A small model that answers yes/no questions on an image's attributes, trained from scratch: trained on photos with spoken descriptions (Open Images, Localized Narratives).
Rows from block 6 of the image encoder, named by matrix and row number. Rows with one number belong to one attention dimension. Each number is 500 + 25 x the weight over its row's rms, rounded and kept within 0 to 999. All counts start at 0. Numbers have three digits each. After the name is the row's rms in percent of the matrix's.
# v: attention value (encoder.blocks.6.attn.v.weight, 192x192), inputs 80-99
# proj: attention output (encoder.blocks.6.attn.proj.weight, 192x192, transposed), outputs 80-99
v.79 110:533490496477496491525470525463535503513494457463494503502549
proj.79 110:485532505510508512447491510539489487496468527544491475492476
v.80 098:493497491522495498504504518439499504519468448525486508537549
proj.80 095:528486521468487507490464480568505486514514535467501515442478
v.81 104:511513530502480523530495485546508519493504527536514515520501
proj.81 103:507519490493517493463498496481488509492512470437506493487517
v.82 115:480446539524512541524513543497522510495468459494511472479530
proj.82 107:523512479459508455529466472499465498502523510505488490524492
v.83 099:502497489463456502485502497487497480477502532535511457535500
proj.83 100:484518552525516494500469486514535517518511494447494521497504
v.84 106:504489467490461495489537513467510545500486470538509505506481
proj.84 105:526473520522532517549489496549477438510489500477475533498531
v.85 099:542468494511522491511507491459481481530513540535493549511481
proj.85 095:503557522476484523488499481538543516501514454449485485489478
v.86 115:471495511488511530530486488523497544509526468486484480461472
proj.86 107:512513467494487463469502538505496481503480497539493488525514
v.87 103:480484526505532534516503561485507493505508491490481465467498
proj.87 087:517494487501487495514453493510484508476488509510498509522537
v.88 099:471520493478494518495477509486499486473483503493500484512495
proj.88 101:531480517509492472510518477509507535523492512531511526480538
v.89 122:485528512499470513436491491484458522509513478527502478521473
proj.89 109:515496478514506485551555514510536447504475494521505519473514
v.90 095:468510503480480490513509497516494531504501505529517507460507
proj.90 103:575474505503497488500502521481509474501492483473504531537493
v.91 092:500508512460497481473503502495510518504461497484479556498494
proj.91 088:495489501528502499521525491520488522493501502499542481495471
v.92 092:494529474534500477462487528537506506476498475499463520539527
proj.92 086:498488522485476525547495455479488518525472551513508489464483
v.93 106:521512522535492493459513540570480520488497528490483462473509
proj.93 114:479500508492485468542498474421534493500485485474514536517476
v.94 094:500498499525494460510507493553498513535491528480491469506482
proj.94 100:508489500468533518494507490474536506468492486494497531497512
v.95 111:494517481483504477459496487490492481514536521500413514508507
proj.95 094:482488509504487530523526503490510532475459504506573488514499
v.96 110:493509474492464538465487536475536496472442477506523495516518
proj.96 100:530480516499495509521493484518441491543546473470470504486492
v.97 106:460476471469483536505527500492551451459491482481497553526514
proj.97 103:542518532479534469466473509503444485518481539484502451477465
v.98 096:453555492511492485513479507510465507490505497504506483490435
proj.98 094:502438467468527518504517522484517480488502509531492519482560
v.99 119:500505506519487485532481490512554495504532482516492519537467
proj.99 120:528505509487506539478488516526467466530470506471486495440529
v.100 101:478502453491518526495549465487491546476471503448506462501526
proj.100 106:492523536539484472514475525455516468528509485544518538501513
v.101 128:461511507515497462508521464483509496487523468513513498473522
proj.101 107:528503496478501502455468503489479498477452495504485501496498
v.102 112:485499504509495495485505549476464474495455553508527492502507
proj.102 108:513500512492532517556496514499512501472529467495501534513497
v.103 081:524523533491506498535474501495493463513470496522509526510465
proj.103 089:481469474517490510477516509514512523503556501455493477493524
v.104 109:487515511447539485490498483494520513493491518486476466517554
proj.104 101:507495488525495491502511506508528484527504496520480522491502
v.105 106:517508526494469457478486447475522446468491502526499500487519
proj.105 095:484493479523539544537512551549442512539534517481491539513487
v.106 113:484499533520520492509483512456461546523519532521532451498470
proj.106 111:503506481528484503527517497519495473480518453497469518502542
v.107 098:511501497431480485503496503493478491483502536479513467518501
proj.107 089:497487504533502533488505505495521462503523504522495510503500
v.108 112:498533460504521530459493520540474507503473547504475480502456
proj.108 116:462445492487485475513530439468512520481495450487523508520541
v.109 097:511486455534464499520485463526508514512485477520500494508479
proj.109 099:476524585464533476485533514516481484484491529508525480465521
v.110 115:551510493516473519503492540490506516502527534505461476514526
proj.110 106:442482511508584506518485459540474497496469464496529514519505
v.111 096:485539495524511495499472480498440519508528505513515501471464
proj.111 093:490484495510493521524540471482488478490449462524485507550535
v.112 095:454527520486537485493497506539488538503496496478490489477486
proj.112 098:486470482537506484538470524478516446495496527507512488501511
v.113 115:526506491510460528476496438458497504506462472513514507487484
proj.113 098:473479502466533469485515537540514523500529483453466503511505
v.114 101:507481495430489469472484455498500517547523500555488476531510
proj.114 097:489513522520489494504509524494504493497496502451517517494508
v.115 092:482519501488502497519517565519503513499503494416527479538496
proj.115 096:541502497525491497469506486455488467520502508583505530457546
v.116 092:521501490531540482509519566543516484467504515495491507520510
proj.116 097:505491508484455508486437460465494482498518531512493503462482
v.117 097:461501518505478552507488517517506522457521521545518518513566
proj.117 098:557515490516542470479481497466495470524476477456489511477454
v.118 096:494488509471472521467517520482515507460517487481515449504541
proj.118 090:514519502479534508500490487505465510502489523520482542464504
v.119 104:484516499443483495502518503464484549538502478530440471501537
proj.119 099:502489500544491479477537496526531470506514509471531495523479
v.120 094:514497495550518524501516494459481494500468520459525491504510
proj.120 098:496528493467493504483470475525517548504534487543489503492470
v.121 111:499538493538525494506517509504469495429501549497499529487511
proj.121 111:483475487465488479507488477503502513553507473464514514509486
v.122 096:468485530482493526493494529488483498500468533506499490512494
proj.122 099:526530494531486460543527494481515486522529482517490513538518
v.123 099:527513516538533531477498575545524484492480472474527529520470
proj.123 093:496482518474458494514488449467474499505494539517486491445520
v.124 114:457495499433509489486489522476476548502498513475488484476503
proj.124 109:526490502557491536520504481514484453488522510502508514526502
v.125 101:497480513534503510490520463503479460496509491502509491475494
proj.125 092:491515477467498496492456517503529515515515513509498525550485
v.126 091:526524422511519529506550558491510492469538505516491524494472
proj.126 097:508481582528481504467463420488474508531468483477534509490512
v.127 101:526553492464509474505485501476478483489474514483495515522463
proj.127 100:475431509545487552483534481503509521543527487512491484532513
v.128 096:516465508516472504507502518442535486497512485458488476482572
proj.128 096:506506506471536478489513481528451498513456529530510518538457
v.129 087:492483522490455471439470478531541547472508535484542442546490
proj.129 086:491516500505517511552535510452494481510482495540482519430486
v.130 114:513481505524518480531492554486508497483476523459495525457490
proj.130 105:507527468485512500494487423506499471502546459526511502585513
v.131 092:537513503492518526504508521469546470505516477496469514441514
proj.131 094:498460509524514494519501475529464515525501498494545500546494
v.132 102:524494500569503485464470523514544475543510447465491487515459
proj.132 104:485534503444499546524526465504444541461493513532502523443529
v.133 095:522519480518511515506466490499502478526471539453486486506458
proj.133 099:480466509482524474485514531510531521488536458511535471486529
v.134 093:461534485465506503503488508476470527487475471445522498514519
proj.134 096:521480511491486489465506514514526482514541523528485511472494
v.135 091:501458475524515514497481498504543520497516502506504493489539
proj.135 097:469543499456473491476510480483478519486500481514510486476431
v.136 093:510463507509539523525516498505493493521497501511488507496490
proj.136 093:455510482469501470486497517521489501459494510532531473479472
v.137 087:512547477479454510480503495521490486515480482477522486487457
proj.137 098:502467507510541496529479496499547500484530526498467532478506
v.138 104:480487508458519506516500489509503525511524482477507519489512
proj.138 106:518504483544474496496495532498526467481477530529478489488480
v.139 103:479527495528475468528488484509496475514535472500495486492481
proj.139 094:515469498482519533478507505526549476465500491490510484503509
v.140 099:519563521474501444451499497485495487494493485518450501493482
proj.140 098:487468523565453555540502501508505501526488528498535506507524
v.141 082:466471515537525488490465513506496512516503461525512498513482
proj.141 090:518531492471489505472517482538517483478496515475493524499520
v.142 095:473512511486512480500499485471503471462509500545510503472508
proj.142 095:501498502528495499484478538532510518523511485465527480515488
v.143 099:445535481497492485518539525457462528487461542481492471523522
proj.143 101:500465541486517509470492480540502490484529505540506516490482
v.144 099:523523478472486515536480492490512476471481511485497488503484
proj.144 097:470516517517482494458518519502480564484530486490503485531489
v.145 093:470508480505507509544516506546492514522536468521524489524469
proj.145 095:512474515516497502446486458467520520508490512480467520460518
v.146 113:502497493483469475497496493488501471469522492516514481528470
proj.146 111:492512526494517494512527492492515536509500485508480505535546
v.147 084:501494486473503466503492486531539517495486470496464545513520
proj.147 095:520545522537470568500462504498479470507511498487544477495499
v.148 094:476452488493453505530446486544481506526552459483490532490495
proj.148 102:521523510515547501469538501481494488450457521503510446509486
v.149 111:488503476474456496463505471521472536509486486574453538521485
proj.149 103:506527543548524547529475523489518446491513512432549487477498
v.150 096:450571503515457513512500468513500465516501495476512470504491
proj.150 100:552439506475492470514540501491518532482499522509453487495502
v.151 080:517499526525508489559482465496488538535512537506451519506468
proj.151 087:468482487471519510484516519515530472478493484479527465495546
v.152 095:519461496482533516469522525484504472461454501459532507501511
proj.152 090:472512480513484517525487496519474471548540487560493510495474
v.153 097:489454513414511503460470486522478495505516499540504522528513
proj.153 093:523540506558485526497518518489499506470516490447507478461482
v.154 104:481544501501493465500507468513509504523493494520507489502453
proj.154 102:533465487525526567501446543529471479529504510464487488497524
v.155 090:488529506515468537494520545488541484472473473494499499493519
proj.155 096:499486484483495488534499461477490502533475530514519521538488
v.156 109:528508509531522462530513489533556497490510521529500495493556
proj.156 109:476471495469471515477490483464472517510523484498495477522473
v.157 102:487507487536501527482480472496495521542488483509480503492494
proj.157 102:553501515447462505504519530496508460496528493496497497477513
v.158 100:471474463510526504489476506519534485474511532529519469497503
proj.158 100:536502497488509523552491498505471501534490496490482509522487
v.159 095:523514517537504544530512518535534483496518522529481479463503
proj.159 096:481492497513524468476479477447472536511479506481550514533496
v.160 099:479495474463526490451506486498492526497513499521461508510539
proj.160 101:513528529545470509516464501493496504510478505489513498519475
v.161 081:500512468492524488498528493507479480496524438450526530458512
proj.161 085:465481517529475497510475503508528527497474556520447473522490
v.162 090:502522472468487502498436486500513522500474459496475490536505
proj.162 101:519484517528481497507540509486500482510498541533510490489503
v.163 115:510523449512458525530486520501517484493481453494542460546490
proj.163 107:498501538503494496485517468474481531500527559542460509479504
v.164 093:455478555492497481514548497507512498488472523503484493502534
proj.164 095:553546460499470514521501475496534514529546456537503517490508
v.165 109:489473465503529473494484525483495488534476493487509492474499
proj.165 115:504506499512493480506484503531481533510532492495464528518508
v.166 099:454515507488456506541532494541473504496501511524493501515486
proj.166 098:540527502505536491485468501473515468525532482497519461483527
v.167 094:506494539542521519488544505530517498488492512496529503494519
proj.167 089:518484435473491479487482497476459491551535460508487493505489
v.168 089:469498528497523531519498539530520490537483480485515496472503
proj.168 095:547494466473459472467507476483474508469559501485490508508493
v.169 093:485490533503451496443563522488472493493491495466497510491491
proj.169 099:486515478524523527546465468556534505493495496532501480511525
v.170 096:492534507446478500452519511487503534464491521525493497525480
proj.170 103:509489499543500482529476521489493480545482478471505536473538
v.171 088:542488540500516498473507510462502493517482547464473475481525
proj.171 085:475544464506499518528499503532502514493511468528515557507483
v.172 076:506491502486509487463524491496526535521555507514479454464495
proj.172 087:513499494521480509522478523494487479502446468481512565495496
v.173 101:511513499506485488478523516507501527517503510461487458509527
proj.173 108:495470500529524505510491486491482442526501494529522518493498
v.174 096:510548510495526487526481470541501534490501491488498494512503
proj.174 106:479458510524469491482525504452532466500490521515493520476500
v.175 094:512486550500507501473584483460491516471508518520530509472494
proj.175 099:509498463501509486511430520508505486515477492470501507509507
v.176 100:482486498490506497513529484468533468508514459528486504504552
proj.176 095:554548521510484487487451511542481522526506515448543506492446
v.177 093:511529504513492501479502512527475472494507500504495458507477
proj.177 095:487458492510506514537510443492540532507502506483482527519464
v.178 114:472481513519507561507481516506526466463498459502525529514469
proj.178 109:519517496472480450486499499482492532518525530523451470462523
v.179 092:487500549519538511554495467470493470491474522503474519492450
proj.179 095:524500453498488507470524506509493523486526486477488485529527
v.180 099:511523473476498490536487562518508493496480486487477484524516
proj.180 105:453483550523488508475509451463516503499503524503536527461473
v.181 077:515542466451508486490505482515509535503499509481547475482503
proj.181 080:499517534562481486493501504496496463490503521532471524496519
v.182 095:512490442474481459520458473513506536542517490532481496520526
proj.182 096:493520549527508533478499509492485472448494509449489532520483
v.183 096:477476515468481486486480508482497489502518555540527479523490
proj.183 098:510485475529511497512526489499488506496457427461482514537487
v.184 108:514517499497476449513499479490456503519516544473496528518501
proj.184 106:449486485469524527474494519536547496498500457523541491507492
v.185 078:440467484535455465511511485490466500507497503555511534522542
proj.185 082:548536503441511518504486525503526516480485502456501486479459
v.186 089:505487474504511503533532513489519522475550477486521485477522
proj.186 102:510506524471506528479463499505486490527466519508507492482507
v.187 108:531509484470466466518467472500522485496427543496483534494485
proj.187 107:465515512563502534498520524485490533504524493515509474498501
v.188 099:453473492490459503485494518484465519556470519513476495503534
proj.188 108:521521504517517473492489497523557522430549494494525487516477
v.189 092:498472507481550453503499472491529495505472503536499552476514
proj.189 086:506529504505447536470488530506449482499508520477505438518463
v.190 097:528489500477553501524503550502510491494473493496477464514503
proj.190 098:509489510529450527460500450501501493513533531505523502500484
v.191 108:501551466498488501465521505502534478506510480534506505496500
proj.191 100:503493505500504494513519491502489532505545473477491476508482