A small model that answers yes/no questions on an image's attributes, trained from scratch.
Model: encoder norm layernorm, encoder moe expert_choice, encoder num experts 64, encoder patch size [4, 4], encoder layers 12, encoder width 192, fusion encoder width 128, fusion encoder layers 6, fusion encoder norm layernorm.
Rows from block 3 of the fusion encoder of a small model that answers yes/no questions on an image's attributes, named by matrix and row number. Rows with one number belong to one neuron. Each number is 500 + 40 x the weight over its row's rms, rounded and kept within 0 to 999. All counts start at 0. Numbers have three digits each. After the name is the row's rms in percent of the matrix's.
After each neuron's rows are labels from the 100 texts, of 14976, where the neuron reaches its highest value: "fires on" is the input token at the peak. Only what is clearly more common there than usual is listed. The data: photos with spoken descriptions (Open Images, Localized Narratives).
# fc1: MLP up (fusion_encoder.blocks.3.mlp.fc1.weight, 512x128), inputs 0-127
# fc2: MLP down (fusion_encoder.blocks.3.mlp.fc2.weight, 128x512, transposed), outputs 0-127

fc1.159 138:513470491469527550457544493426596538532511456515532507579555511480489507469494523488505505548518472521500562542464455435472548496516501587542496417480496570504516525476554555487520506480527475491475480536539547469513453514535421410504559477476480465593413542455554482462517530497485491530488425507526554559451556435481469439483489452527434495449483495499537428503553487497517538440496
fc2.159 122:507481523495474569566509438504419531483474410465471537444493503525529528498480479500546477497581530544467507525439524520502461520486548477484435587485479462516488474560538452473417476501508518509524486513487478430520524513488469534560456574497552429399531470491525529447495514480456470516585517518475490535525537442542534567454483520596598485518533525512504483542471503489441490443564
fires on: "books"; "table"

fc1.61 132:496498448498484481529464496461565562479545560464545488496539507527547446503470509464517561492514460468482483440538427514565534555502499517524502559469521532497473468535485483501579441444527476391417452508480500533546464538445510453509560428532527429482490522444481461501436491510490484547544514606542525508466474547533487569503523454527493489462555596542498518418528486487487442520535
fc2.61 133:457469560513485482530529467428529514496458490548509507523500530480489471524497432549481488445521513572573449483502546505543482495448535420475478547494452541474489451525462507584440511489581527540547547516497501485456490476524544591500478472532533486474550544526451472520521515561546395501511524450442476456495456425524482511512489555527470455502527399472475420507539579451501577533509
fires on: "guitar"; "microphone"; "mic"

fc1.485 065:513500471502545592472400536581534513472556465483492496568458460493546520544574517430503559415546460514512499584503440521535474439451467559435536524478468476481465457492537582500504492465496525528534454487545508436485532575453520536482461572484508491443470449474509482507516482517509576461513482502542445520438532509516554482492517488477511471517511483481493580471531473443512439427537
fc2.485 047:471513526504539500504480474491607451560476499491475501561511498534492475492480467487521561540522445473535471507511476413485549612500537462473523493482515564519546483454501560571557501529581455475560470523500437482481478534518492430477527496501511525613450484568503476534530496499541481526485475492462587485476503500461482472424485506452520473419559441486513454522577463501560546449436
fires on: "buildings"; "sky"; "road"; "street"

fc1.307 068:520526440524511501412532512517506456512512459443522538539483472440481499495520531535479459438489402481562580459492527534468537504483588592547517469529487522452513521497552544464516494468511463544443482504466480447571502512514517514442492494498514475413498576471510526530485519589498570481416536589444521472491510541521490475527457482505414507462470515481488508536474540452498478605541
fc2.307 061:462429506533430525442465551501566494483549523448455532499498526478538584470483479495527544502525524494486535553492407495498468532500466445484463416538504458499536469512451516451525575519510454465450538432557555592538473507512530484475546519502532505547426555448488516517444478470474469519524478484494490560466479478525549567592494457470493528438507546471530573543542449526542581475515
fires on: "guitar"; "food"

fc1.71 165:532435468493562533465460386522485565490565464429476461462455465475491499521505547495563554455482537486502406484540536518482465546495409560430493576513490488449561534544535517495476520550559460467491460578493458538472496548495536447535435556531528513527477462534508506476499446542497501541565525528575548511537499491482487460511509461551454497447525490502505505448534451541473448474451
fc2.71 143:493486522435458499522514507473448455498517545558514550509549430478533521386450497542528555533533456537465554447435479550472559520572557514505455433478472464507491519451460477558532478472485499431441524505530541535557495393510499453493503470467470488516494557492468535498493527500513446502508555581444422492534462492481477514562527469534487484557488571517481558432456542438470541523512
fires on: "wearing"; "sky"; "people"

fc1.81 097:444471495455482433457532517533514482546458487414469506467487518494472508477520495532498482475513555549503491440481492531520474573475506587551495421478515497502494457515493551459530445541543442521533470443443504514498519486443470454569454505484534496465494489568473538499468436537479529544578476543543484497522502604488490516566559377459480520436522562500585495559539468510463495523574
fc2.81 075:560502514552445506582500513483502484485459518503527472539524546488484476466479479580502413500447559517539440508492541563544518480479534463470447565453446527485468509465499444547505509551537572493522557462465439492493475466549563507501508465433461494499597525454408470514505456512499464495549468414491484553582446477530543496529490541475513513538542469589511451504522489550498446510581
fires on: "guitar"; "singing"; "microphone"

fc1.291 104:419450434500482477511465465533509492536555516495529536538500427460476530537520511453500472542447574460539466525493512511458488514590451545463476517509538540484529572505477542450463465453515541535452499547532520543497421521501574429526523465484459507518534522443522559506429516444533552478554581531535472492446449494462481578482535446554461484471495505509485593473500509554490565436448
fc2.291 106:493489596487480535560421471463474518435539570519528494458456475517529476533527484474530546493580518534503455513439440560568439485473498503476422497476549421451515489455507508492448504451505552449515449471469461472505534530528508542537491515527597479423506548519510535506480497494519492498594524543494465557482458488448515483509523642553553477504502549477495536468497507464454452474472
fires on: "leaves"; "bird"

fc1.473 133:545497531476544572477512435506551471475502531555547515480461538408540493407457462462482538506601539528491492521480500530466460431505504465452496495446463425510560457555492579510531507411495494464583469467541556480475503555492463522465472496477525511517467554509475472466421526564539547515517422512552516531472537554520474519486542447546463476491534496519517552470516559503488442428527
fc2.473 107:417488559510493508500475518495570491498537484516443484491549511532510551613496549472581541449558513484467551441562531534422579507416554497458471469493417490499489411456528600493484501476501534516474499465494472481557492421501508476475522517528501524464569492480488485555498519416487482447479557515476526508492497507501485498539494491510539430511470432490455551532509451441585464501504
fires on: "photo"; "inside"; "street"; "ceiling"

fc1.491 183:536511486487387500510461483531457545502476504534483461556560506436524495485505532451564510482520495471550508487440484552506550426533459524511440505484443502521550486492460570554596470541533520479442488517559523522557435520510408434520514501526476452528506521430486492487497498571503499530452465538438474571407534484492455546503440484465435501487521543515496522422505580490521559513535
fc2.491 197:524543493428515500495461471497485554484491569449520533460548507548502498490472368423461534494481498553501567523471431463523466471520555443483558485498494551555477497527537482549474515473553451489451460499538469579498460471461451559521493555526468436561490467523504486414516546463490526463521506582464531445554482543424517534469467503527547449507501500560439556576488516486494479496550
fires on: "guitar"; "dark"; "singing"

fc1.467 100:440480432508471576522483534557610504463485472479568438495482468552498531509447470521385432525470439490500486488483519509510518511510562542459485471534491554516459572534504448470457547500526509503606510502465444526563501530468510433470487517461418489535476444504485508512483464483502510486450525559492464482517597592424520536545512516550481507547453528547457539497506528484476524497472
fc2.467 086:504578523516494507564507472461483544479478543531450506585516474457529500488501462483490500548544434442571543516498492528515449459488540484553494479505525497573489495472522488494537493507446465492448575506571500457493573533518457541475481519500441474427517517400541519550425547489453509556435549465450515467558531500550511506437433504513489510577431537523433458498445472562552493505573
fires on: "photo"; "table"; "wall"; "chairs"

fc1.293 032:446520547484535486518462453479501562528594476427508500496493469556508514453473500480572525467472576564596448411433481550516435546588482502441556483474522510521476521572516529494519476518511531523495547448507477530489464533465494532470487529507481526399530489517510540504478424474504485510569542575491520456548468490533509571503502446533481497465551513461447546540560470558438472504492
fc2.293 038:524486494455483458455455493469539466566551460585505474484451462501455528525551505492504485463602460520495429495507462516473500484435493463513475532504486582447617485446530419490483559467463493511609520508461560461523558499498475473493515445503558516525532516486487471509535570546422548541519421456517480468449564416523553509515514555442543495530462464529525517491499502519522486506519
fires on: "microphone"; "playing"; "holding"; "wearing"

fc1.69 067:496468493448452475534493450499383506475509467512516405491533475482494553426459481482533484546515479535465506399491537523451575430423524520510476547443505543394437548476484466429569514498520468536468471493540508515547498539476498446508476447497589535537554509563499540481539544534488568537540503475544496543458547522488546487509525468534483499539453497506527545499514460530501535461429
fc2.69 067:455407454526568497503420499486501512410518556521442493502543456531499427516494479523495485533493524522491415497473542491491458478419522464518536516498449500541492406449460492553441483546506526441499451460456492571446547501506489532552496574545444454489423546448520523505492461450492532450481531479496537499553456466492563543539485538509558538528507547438535434559491480492497474542561
fires on: "dark"; "guitar"

fc1.372 139:507545443437475546500469502517502485438518481556494518532491499459523489560536564440513505467530543517488497498526492512526422497507420462498456534461483440492561492481553508461496549548490495508570481403446505403534480496493480545513421590538536520500540506533451373501477506534517513500509436479506499507475528519556490539534554508497424506479577455472557533442467472573575504456476
fc2.372 137:490499538545489447491489454537538501489502507468462438519565477494478499434494516506499532468515451437540498462420517431558519519429503554517534529573500550507541543562462541454565468449481476447457491543564485534508472430465486430498586448488510432516466500453528540502446549511546562501521501550500563525506509542460454513457555470521541567432487490540514611464566508510462474490472
fires on: "buildings"; "sky"; "street"; "road"

fc1.248 146:511485492495531450507485455543467534473556464512492421539495518517544486415423492505484507474508486519554488538483583566571543446460531495524492461483554526529531510549509453433567465544493485467495496530573493492463520570466453514442557466600493471535470477482477527538419456530536457487463427572430546480396496466524461495530521466524462549527496530509482558451499529529473444540479
fc2.248 155:441461451553547531486455467515501471536540532553527600521527451496524511519462489460592455519530460514554461452449471503509522538458538509499566438414539506523530447554432529531502513487494525529447510479404462507517535516529480501487466559389505507484538498550541468500515439480517438490549569500553399440517430517447520486496493503478507460509520577475455517541480482481494545524520
fires on: "dark"

fc1.323 424:519501551525478463597485501516500496457433457514440453511507506570482478524503619550545473501582516483514439503482513430474492468413532525508423572520482444484438483520427481498475498497506513472578510476512487532523518421534486488541501484506530488430563497529527552490483490532510512510450491530507550469527521421490507551574458565499490559520453558535430410459509495487491457554476
fc2.323 247:508493485379406515481453516439462492526537444501475462568460544476519538513468521470480533555587522514466517527469481551435570486553505540442405460460506501493513523470547488514502516523516489512465468434517488461533487498493489383557492483525518492500457571525506495496544565496540537541463470554478496530490662514526524480498485478526505543505471510496492465444512468506521520503417
fires on: "wearing"; "guitar"; "people"; "smiling"

fc1.88 198:462504502460439528460534563502563587433546492480442445538440459495485439491489452498520530535570468526458468516538444533500521517507449542451517505524500528477503535474563489428532483527524506462503494466508472514481574465505596459512523481467495530413478567528460468502535454540517452461442479495499468575535482586519556565488507529482473496439486497497591584457529498485549466432459
fc2.88 197:576475522502486551534505509486453399496454491517460505479518580478486478480502571486446548563413487477533496447542485533454560521477451562519496525455490463466550506455518526540508545509498461501449577547529488467557514495497517476493454486436435532542516550511443522594474563496584454557469566520500551529408507553517484430472518502503500532495487414492454440496494445502479488524479
fires on: "sky"; "dark"; "water"

fc1.149 046:498493490415506471504504424567578490549457503472560523509586552488444462442454501440539477518544484477485445514503505572499459484425543457494501513472488499481466525467532541473560499461539465533589532464499423519490566432537457534458488462456496425563489530458435514521528527520496601463498518518584438570483471526514475528476564452515507475512536536540527538527478524550503506485521
fc2.149 045:509458530469525491482473510468474508529468551478467512449539492529446556499434430526545552477463445463555528440482424516563562528495531453488466489517515472557428409545467503519539547478500472385470486503487471523562523453515501492479525586477441469529431514461529526513435513518467509601488538546453509490525555508498552459546501464520579551455457509547476497540534451462526458542523
fires on: "guitar"; "microphone"; "mic"

fc1.123 143:520476449567504511538551482455468459468521496533397449547538469515472530576477536446467485507482531523467402458491501535486539546519554497512525473496468511470520492494519513499421520536523452447477527522526507442536512537506537449535492515439483537481508484441457597448451477423463510522459456571543526563446521509536512522512569496535531554599498529471526446445495506509555513514391
fc2.123 135:567517529524477480481519562515473451546423485468522458481513555475499532466512563505463471498548493511525491531459503479489533463515508436466477512423435490562515509592529453457507503528470496528493457484542441443584475572481439462509490531503499595443558530591448460534494511545590515572534431495429499472509560456493485520479478490541481470481472433477458573531528512563518458498521
fires on: "sky"

fc1.385 100:470481479435512462511457503514471481497502535500498487548517539465508521502522549471494480509473506519450476472510475529482462452405503558451408543546539517438448494441429483485509585491514485538476543480483420463458559489467537479550482524539539446477401496501548562518468506577462493474486499537503488469511417580469590601506534525444476516506541507532508484506533539419567567517464
fc2.385 095:534502450476494419454504476507464519593486443449541526468503510527510496490473524565460472425486500532529468507441552515509442521423474496489451475465519507485475479443532418502475489527500503512435442570523484502544521557463417549492508400534455495608493480507467486446523538520509500545590488538538503516529537421480552501520465521567481446506535447513553480488456500472526450484588
fires on: "wearing"; "standing"

fc1.355 112:482510503524502465539521517478498552565415419467464447519505505496527456480459505539504475511517461552508501541435508490532542522487575546445442518470510392435407548554478497489469491478522465537468515563490505530537537528499463486546548445446528499476567479568522571432457502468497497456532530582471513489448564520497578528514523442530495488540522512447463479516583483455405486500503
fc2.355 107:517555490466520531622487559554470484467482491609555489489498516493480457493536530471502548488508495488544524527613484539537508503493439446448441533474529477501540501467511506525495480532500513496476579502488451461507448456440506543504495556476432497601534541447444474556512488452520492510515511499559470472566450533474462526467506490434542505509481533464505409444481409498549481585486
fires on: "wearing"; "people"; "guitar"

fc1.330 118:504540471545473506482543499424539462470513567483505544532482506474521536529409471485483497449592443480439462468475466498498567519534531553516512501523510493506457458544536492494450488483525480499521457442412521446520527551530460599466499528447469442511500565485499477487462497478506463500549467600514506523582469495487455549503546474559420511514617494548484404488469536560509479514514
fc2.330 115:580570592546400442511472536561524481479451483497498436517511524528485488406525536432542526496531533478509535471528513523573481512488454541501453511500466462457522489555508513451526525547440522464518465498501501527521497531506574502533493491460536466419457491439424458512528527526495546485459458503465489506544483589508512530524508490413537580553478406495541535443505471461521453496558
fires on: "vehicles"; "street"; "sign"; "sky"